python train.py --model="sound classifier" --dataset="synthesized solo parts of chorales (CocoChorales)" --train_examples=39062 --gain_aug_db=10 --n_mels=80 --hop_length=160 --input="log_mel" --spec_augment=true --win_length=400 --targets=["instrument"] --num_classes=13 --arch="convnext" --norm="layernorm_no_bias" --activation="relu" --mlp_ratio=4 --inner_norm=false --subsampling=2 --layers=16 --width=160 --kernel_size=7 --label_smoothing=0.2 --loss="cross_entropy" --init="trunc_normal_002" --residual_init="zero_last" --optimizer="normuon" --muon_scale="match_rms_adamw" --lr=0.0049 --momentum=0.9 --nesterov=true --orthogonalizer="polar_express" --adamw_lr_other_params=0.0016 --grad_clip=0.5 --cautious_weight_decay=true --steps=21700 --batch_size=128 --epochs=71.1 --lr_schedule="cosine" --final_lr_fraction=0.01 --warmup_steps=2170 --weight_decay=0.01 --adamw_weight_decay_other_params=0
Rows from block 3, named by matrix and row number. Each number is 50 + 12 x the weight over its row's rms, rounded and kept within 0 to 99. All counts start at 0. After the name is the row's rms in percent of the matrix's.
# f: depthwise width-7 conv (model.blocks.3.mixer.f.weight, 160x1x7, trained with AdamW), a 7 kernel
f.0 205:58 63 60 54 45 36 29
f.1 078:66 59 52 49 38 36 32
f.2 205:64 65 59 52 44 38 32
f.3 022:55 47 73 69 58 46 47
f.4 126:70 67 53 45 38 40 44
f.5 034:67 42 35 32 47 46 60
f.6 129:35 36 41 48 62 64 63
f.7 037:53 46 32 49 44 67 68
f.8 166:64 64 60 53 41 36 35
f.9 041:59 62 71 61 46 46 36
f.10 162:33 34 47 57 64 63 54
f.11 109:59 64 66 58 50 38 33
f.12 062:30 43 57 63 64 63 49
f.13 063:30 40 50 53 63 64 62
f.14 135:39 40 40 43 54 65 70
f.15 035:30 42 66 57 59 62 52
f.16 067:41 47 62 66 61 44 31
f.17 074:70 63 54 46 39 38 38
f.18 027:64 61 48 43 38 51 72
f.19 157:31 38 46 55 60 64 63
f.20 225:60 59 59 63 63 64 64
f.21 055:32 47 48 71 62 59 53
f.22 046:61 54 31 45 48 53 72
f.23 040:41 42 64 71 59 45 39
f.24 091:59 62 63 57 52 41 28
f.25 038:78 54 47 47 61 53 56
f.26 033:46 49 62 66 69 51 35
f.27 093:65 65 58 48 39 35 38
f.28 051:50 55 69 54 48 34 31
f.29 049:32 44 54 67 67 58 50
f.30 024:25 37 48 59 59 44 45
f.31 068:31 38 37 45 54 62 62
f.32 035:25 51 64 60 58 56 46
f.33 167:63 63 58 46 40 36 34
f.34 149:62 59 61 59 49 38 29
f.35 047:68 59 59 55 45 38 32
f.36 020:41 41 64 54 43 51 26
f.37 074:68 66 60 49 43 41 36
f.38 191:67 64 58 50 42 36 36
f.39 041:66 60 47 46 31 41 37
f.40 034:73 64 43 44 49 37 50
f.41 146:60 61 60 52 43 34 30
f.42 084:41 36 38 45 51 65 68
f.43 035:56 61 64 61 36 39 35
f.44 062:44 35 31 42 51 53 68
f.45 026:51 60 56 74 62 56 61
f.46 048:73 60 51 33 43 45 57
f.47 037:44 40 43 45 50 57 77
f.48 200:42 41 39 43 51 64 72
f.49 163:41 41 41 45 57 66 70
f.50 056:39 37 41 43 56 56 72
f.51 044:48 52 71 59 51 49 28
f.52 098:64 60 62 53 46 40 29
f.53 066:40 32 45 55 53 62 70
f.54 038:69 70 58 51 40 46 42
f.55 089:33 36 50 60 65 62 56
f.56 048:43 57 63 58 50 39 26
f.57 020:65 64 62 55 30 48 47
f.58 176:32 37 42 48 57 64 65
f.59 019:39 32 35 50 52 65 61
f.60 113:67 54 39 34 36 50 61
f.61 071:60 60 61 52 53 32 31
f.62 160:67 64 61 49 42 36 39
f.63 042:29 44 39 48 51 35 36
f.64 100:41 38 38 35 41 37 37
f.65 039:22 37 53 48 51 45 49
f.66 085:72 58 57 49 44 38 35
f.67 053:27 37 47 54 63 56 58
f.68 103:58 46 34 32 49 63 64
f.69 085:60 58 61 57 49 33 30
f.70 030:57 41 38 25 42 53 56
f.71 053:72 59 44 39 38 40 43
f.72 128:65 60 57 51 44 34 33
f.73 044:25 33 48 46 55 55 55
f.74 016:51 58 54 44 36 67 70
f.75 137:38 41 38 39 36 39 37
f.76 042:30 53 64 56 66 53 59
f.77 054:28 43 54 59 62 59 62
f.78 143:33 35 44 48 59 62 65
f.79 074:48 58 68 66 47 45 32
f.80 151:30 38 46 53 59 63 63
f.81 029:56 33 34 34 43 41 54
f.82 167:62 61 60 54 44 34 32
f.83 058:49 58 57 46 41 28 33
f.84 037:64 49 31 33 51 59 58
f.85 184:63 50 36 33 45 60 66
f.86 017:34 50 70 57 45 40 38
f.87 032:63 69 57 56 57 51 32
f.88 063:34 39 47 66 62 64 50
f.89 026:31 46 56 70 56 61 43
f.90 144:31 38 51 65 64 55 44
f.91 037:44 47 60 49 57 34 26
f.92 050:24 42 58 59 58 57 52
f.93 041:34 47 71 58 65 51 47
f.94 061:28 34 38 46 55 42 45
f.95 124:61 63 57 55 45 36 30
f.96 094:48 44 33 40 52 66 69
f.97 030:50 47 51 70 63 70 47
f.98 031:46 50 66 72 58 43 38
f.99 096:61 57 59 52 44 33 29
f.100 272:41 41 39 35 36 37 37
f.101 049:39 37 33 40 55 61 63
f.102 025:37 63 46 35 49 62 67
f.103 123:61 64 63 54 42 33 37
f.104 068:66 72 63 58 52 47 46
f.105 055:65 63 59 55 42 34 35
f.106 028:30 41 43 62 54 53 68
f.107 091:53 60 67 57 46 38 30
f.108 102:38 38 39 49 55 65 69
f.109 176:29 37 46 55 59 63 62
f.110 082:67 61 61 57 42 34 41
f.111 042:41 53 60 62 55 50 24
f.112 111:28 39 53 66 57 50 43
f.113 024:60 66 57 54 60 69 62
f.114 215:36 39 40 38 41 39 35
f.115 086:62 65 63 55 51 40 31
f.116 031:32 40 52 43 48 61 70
f.117 022:30 40 51 41 39 41 35
f.118 207:39 41 40 38 38 36 35
f.119 155:63 62 57 50 42 34 32
f.120 090:69 67 63 48 43 40 43
f.121 089:42 33 42 43 55 64 68
f.122 031:63 46 29 41 34 52 58
f.123 097:36 38 43 55 61 66 65
f.124 026:26 41 56 39 44 39 58
f.125 177:65 63 61 49 41 38 35
f.126 030:33 42 49 70 63 60 49
f.127 100:64 67 57 56 45 37 34
f.128 031:71 48 36 39 35 44 54
f.129 184:66 59 60 60 61 63 63
f.130 210:40 38 42 46 58 66 70
f.131 060:66 60 52 46 37 35 35
f.132 022:31 64 56 40 33 51 53
f.133 029:64 50 37 35 56 63 64
f.134 026:56 56 53 55 55 43 21
f.135 045:46 60 58 61 47 41 25
f.136 054:64 59 56 35 38 41 34
f.137 023:55 41 39 43 60 74 59
f.138 043:61 50 46 28 36 44 63
f.139 097:33 36 43 53 66 62 58
f.140 030:25 57 50 53 63 46 61
f.141 073:61 51 51 50 61 68 71
f.142 068:40 39 42 44 54 67 69
f.143 156:66 66 58 49 36 36 42
f.144 053:34 41 52 69 64 52 39
f.145 104:29 43 55 56 62 64 59
f.146 041:59 47 38 31 37 36 44
f.147 062:45 49 62 64 61 46 28
f.148 060:39 34 42 48 56 68 65
f.149 142:69 68 59 47 44 39 41
f.150 183:38 38 41 48 58 64 69
f.151 072:74 65 51 49 44 40 42
f.152 212:35 37 42 50 58 63 67
f.153 017:55 48 40 43 34 43 27
f.154 089:41 51 54 54 44 38 23
f.155 039:66 60 56 54 45 37 30
f.156 149:51 54 58 66 65 63 66
f.157 048:29 58 65 65 56 49 48
f.158 047:32 50 66 56 66 50 38
f.159 113:36 45 49 55 58 64 72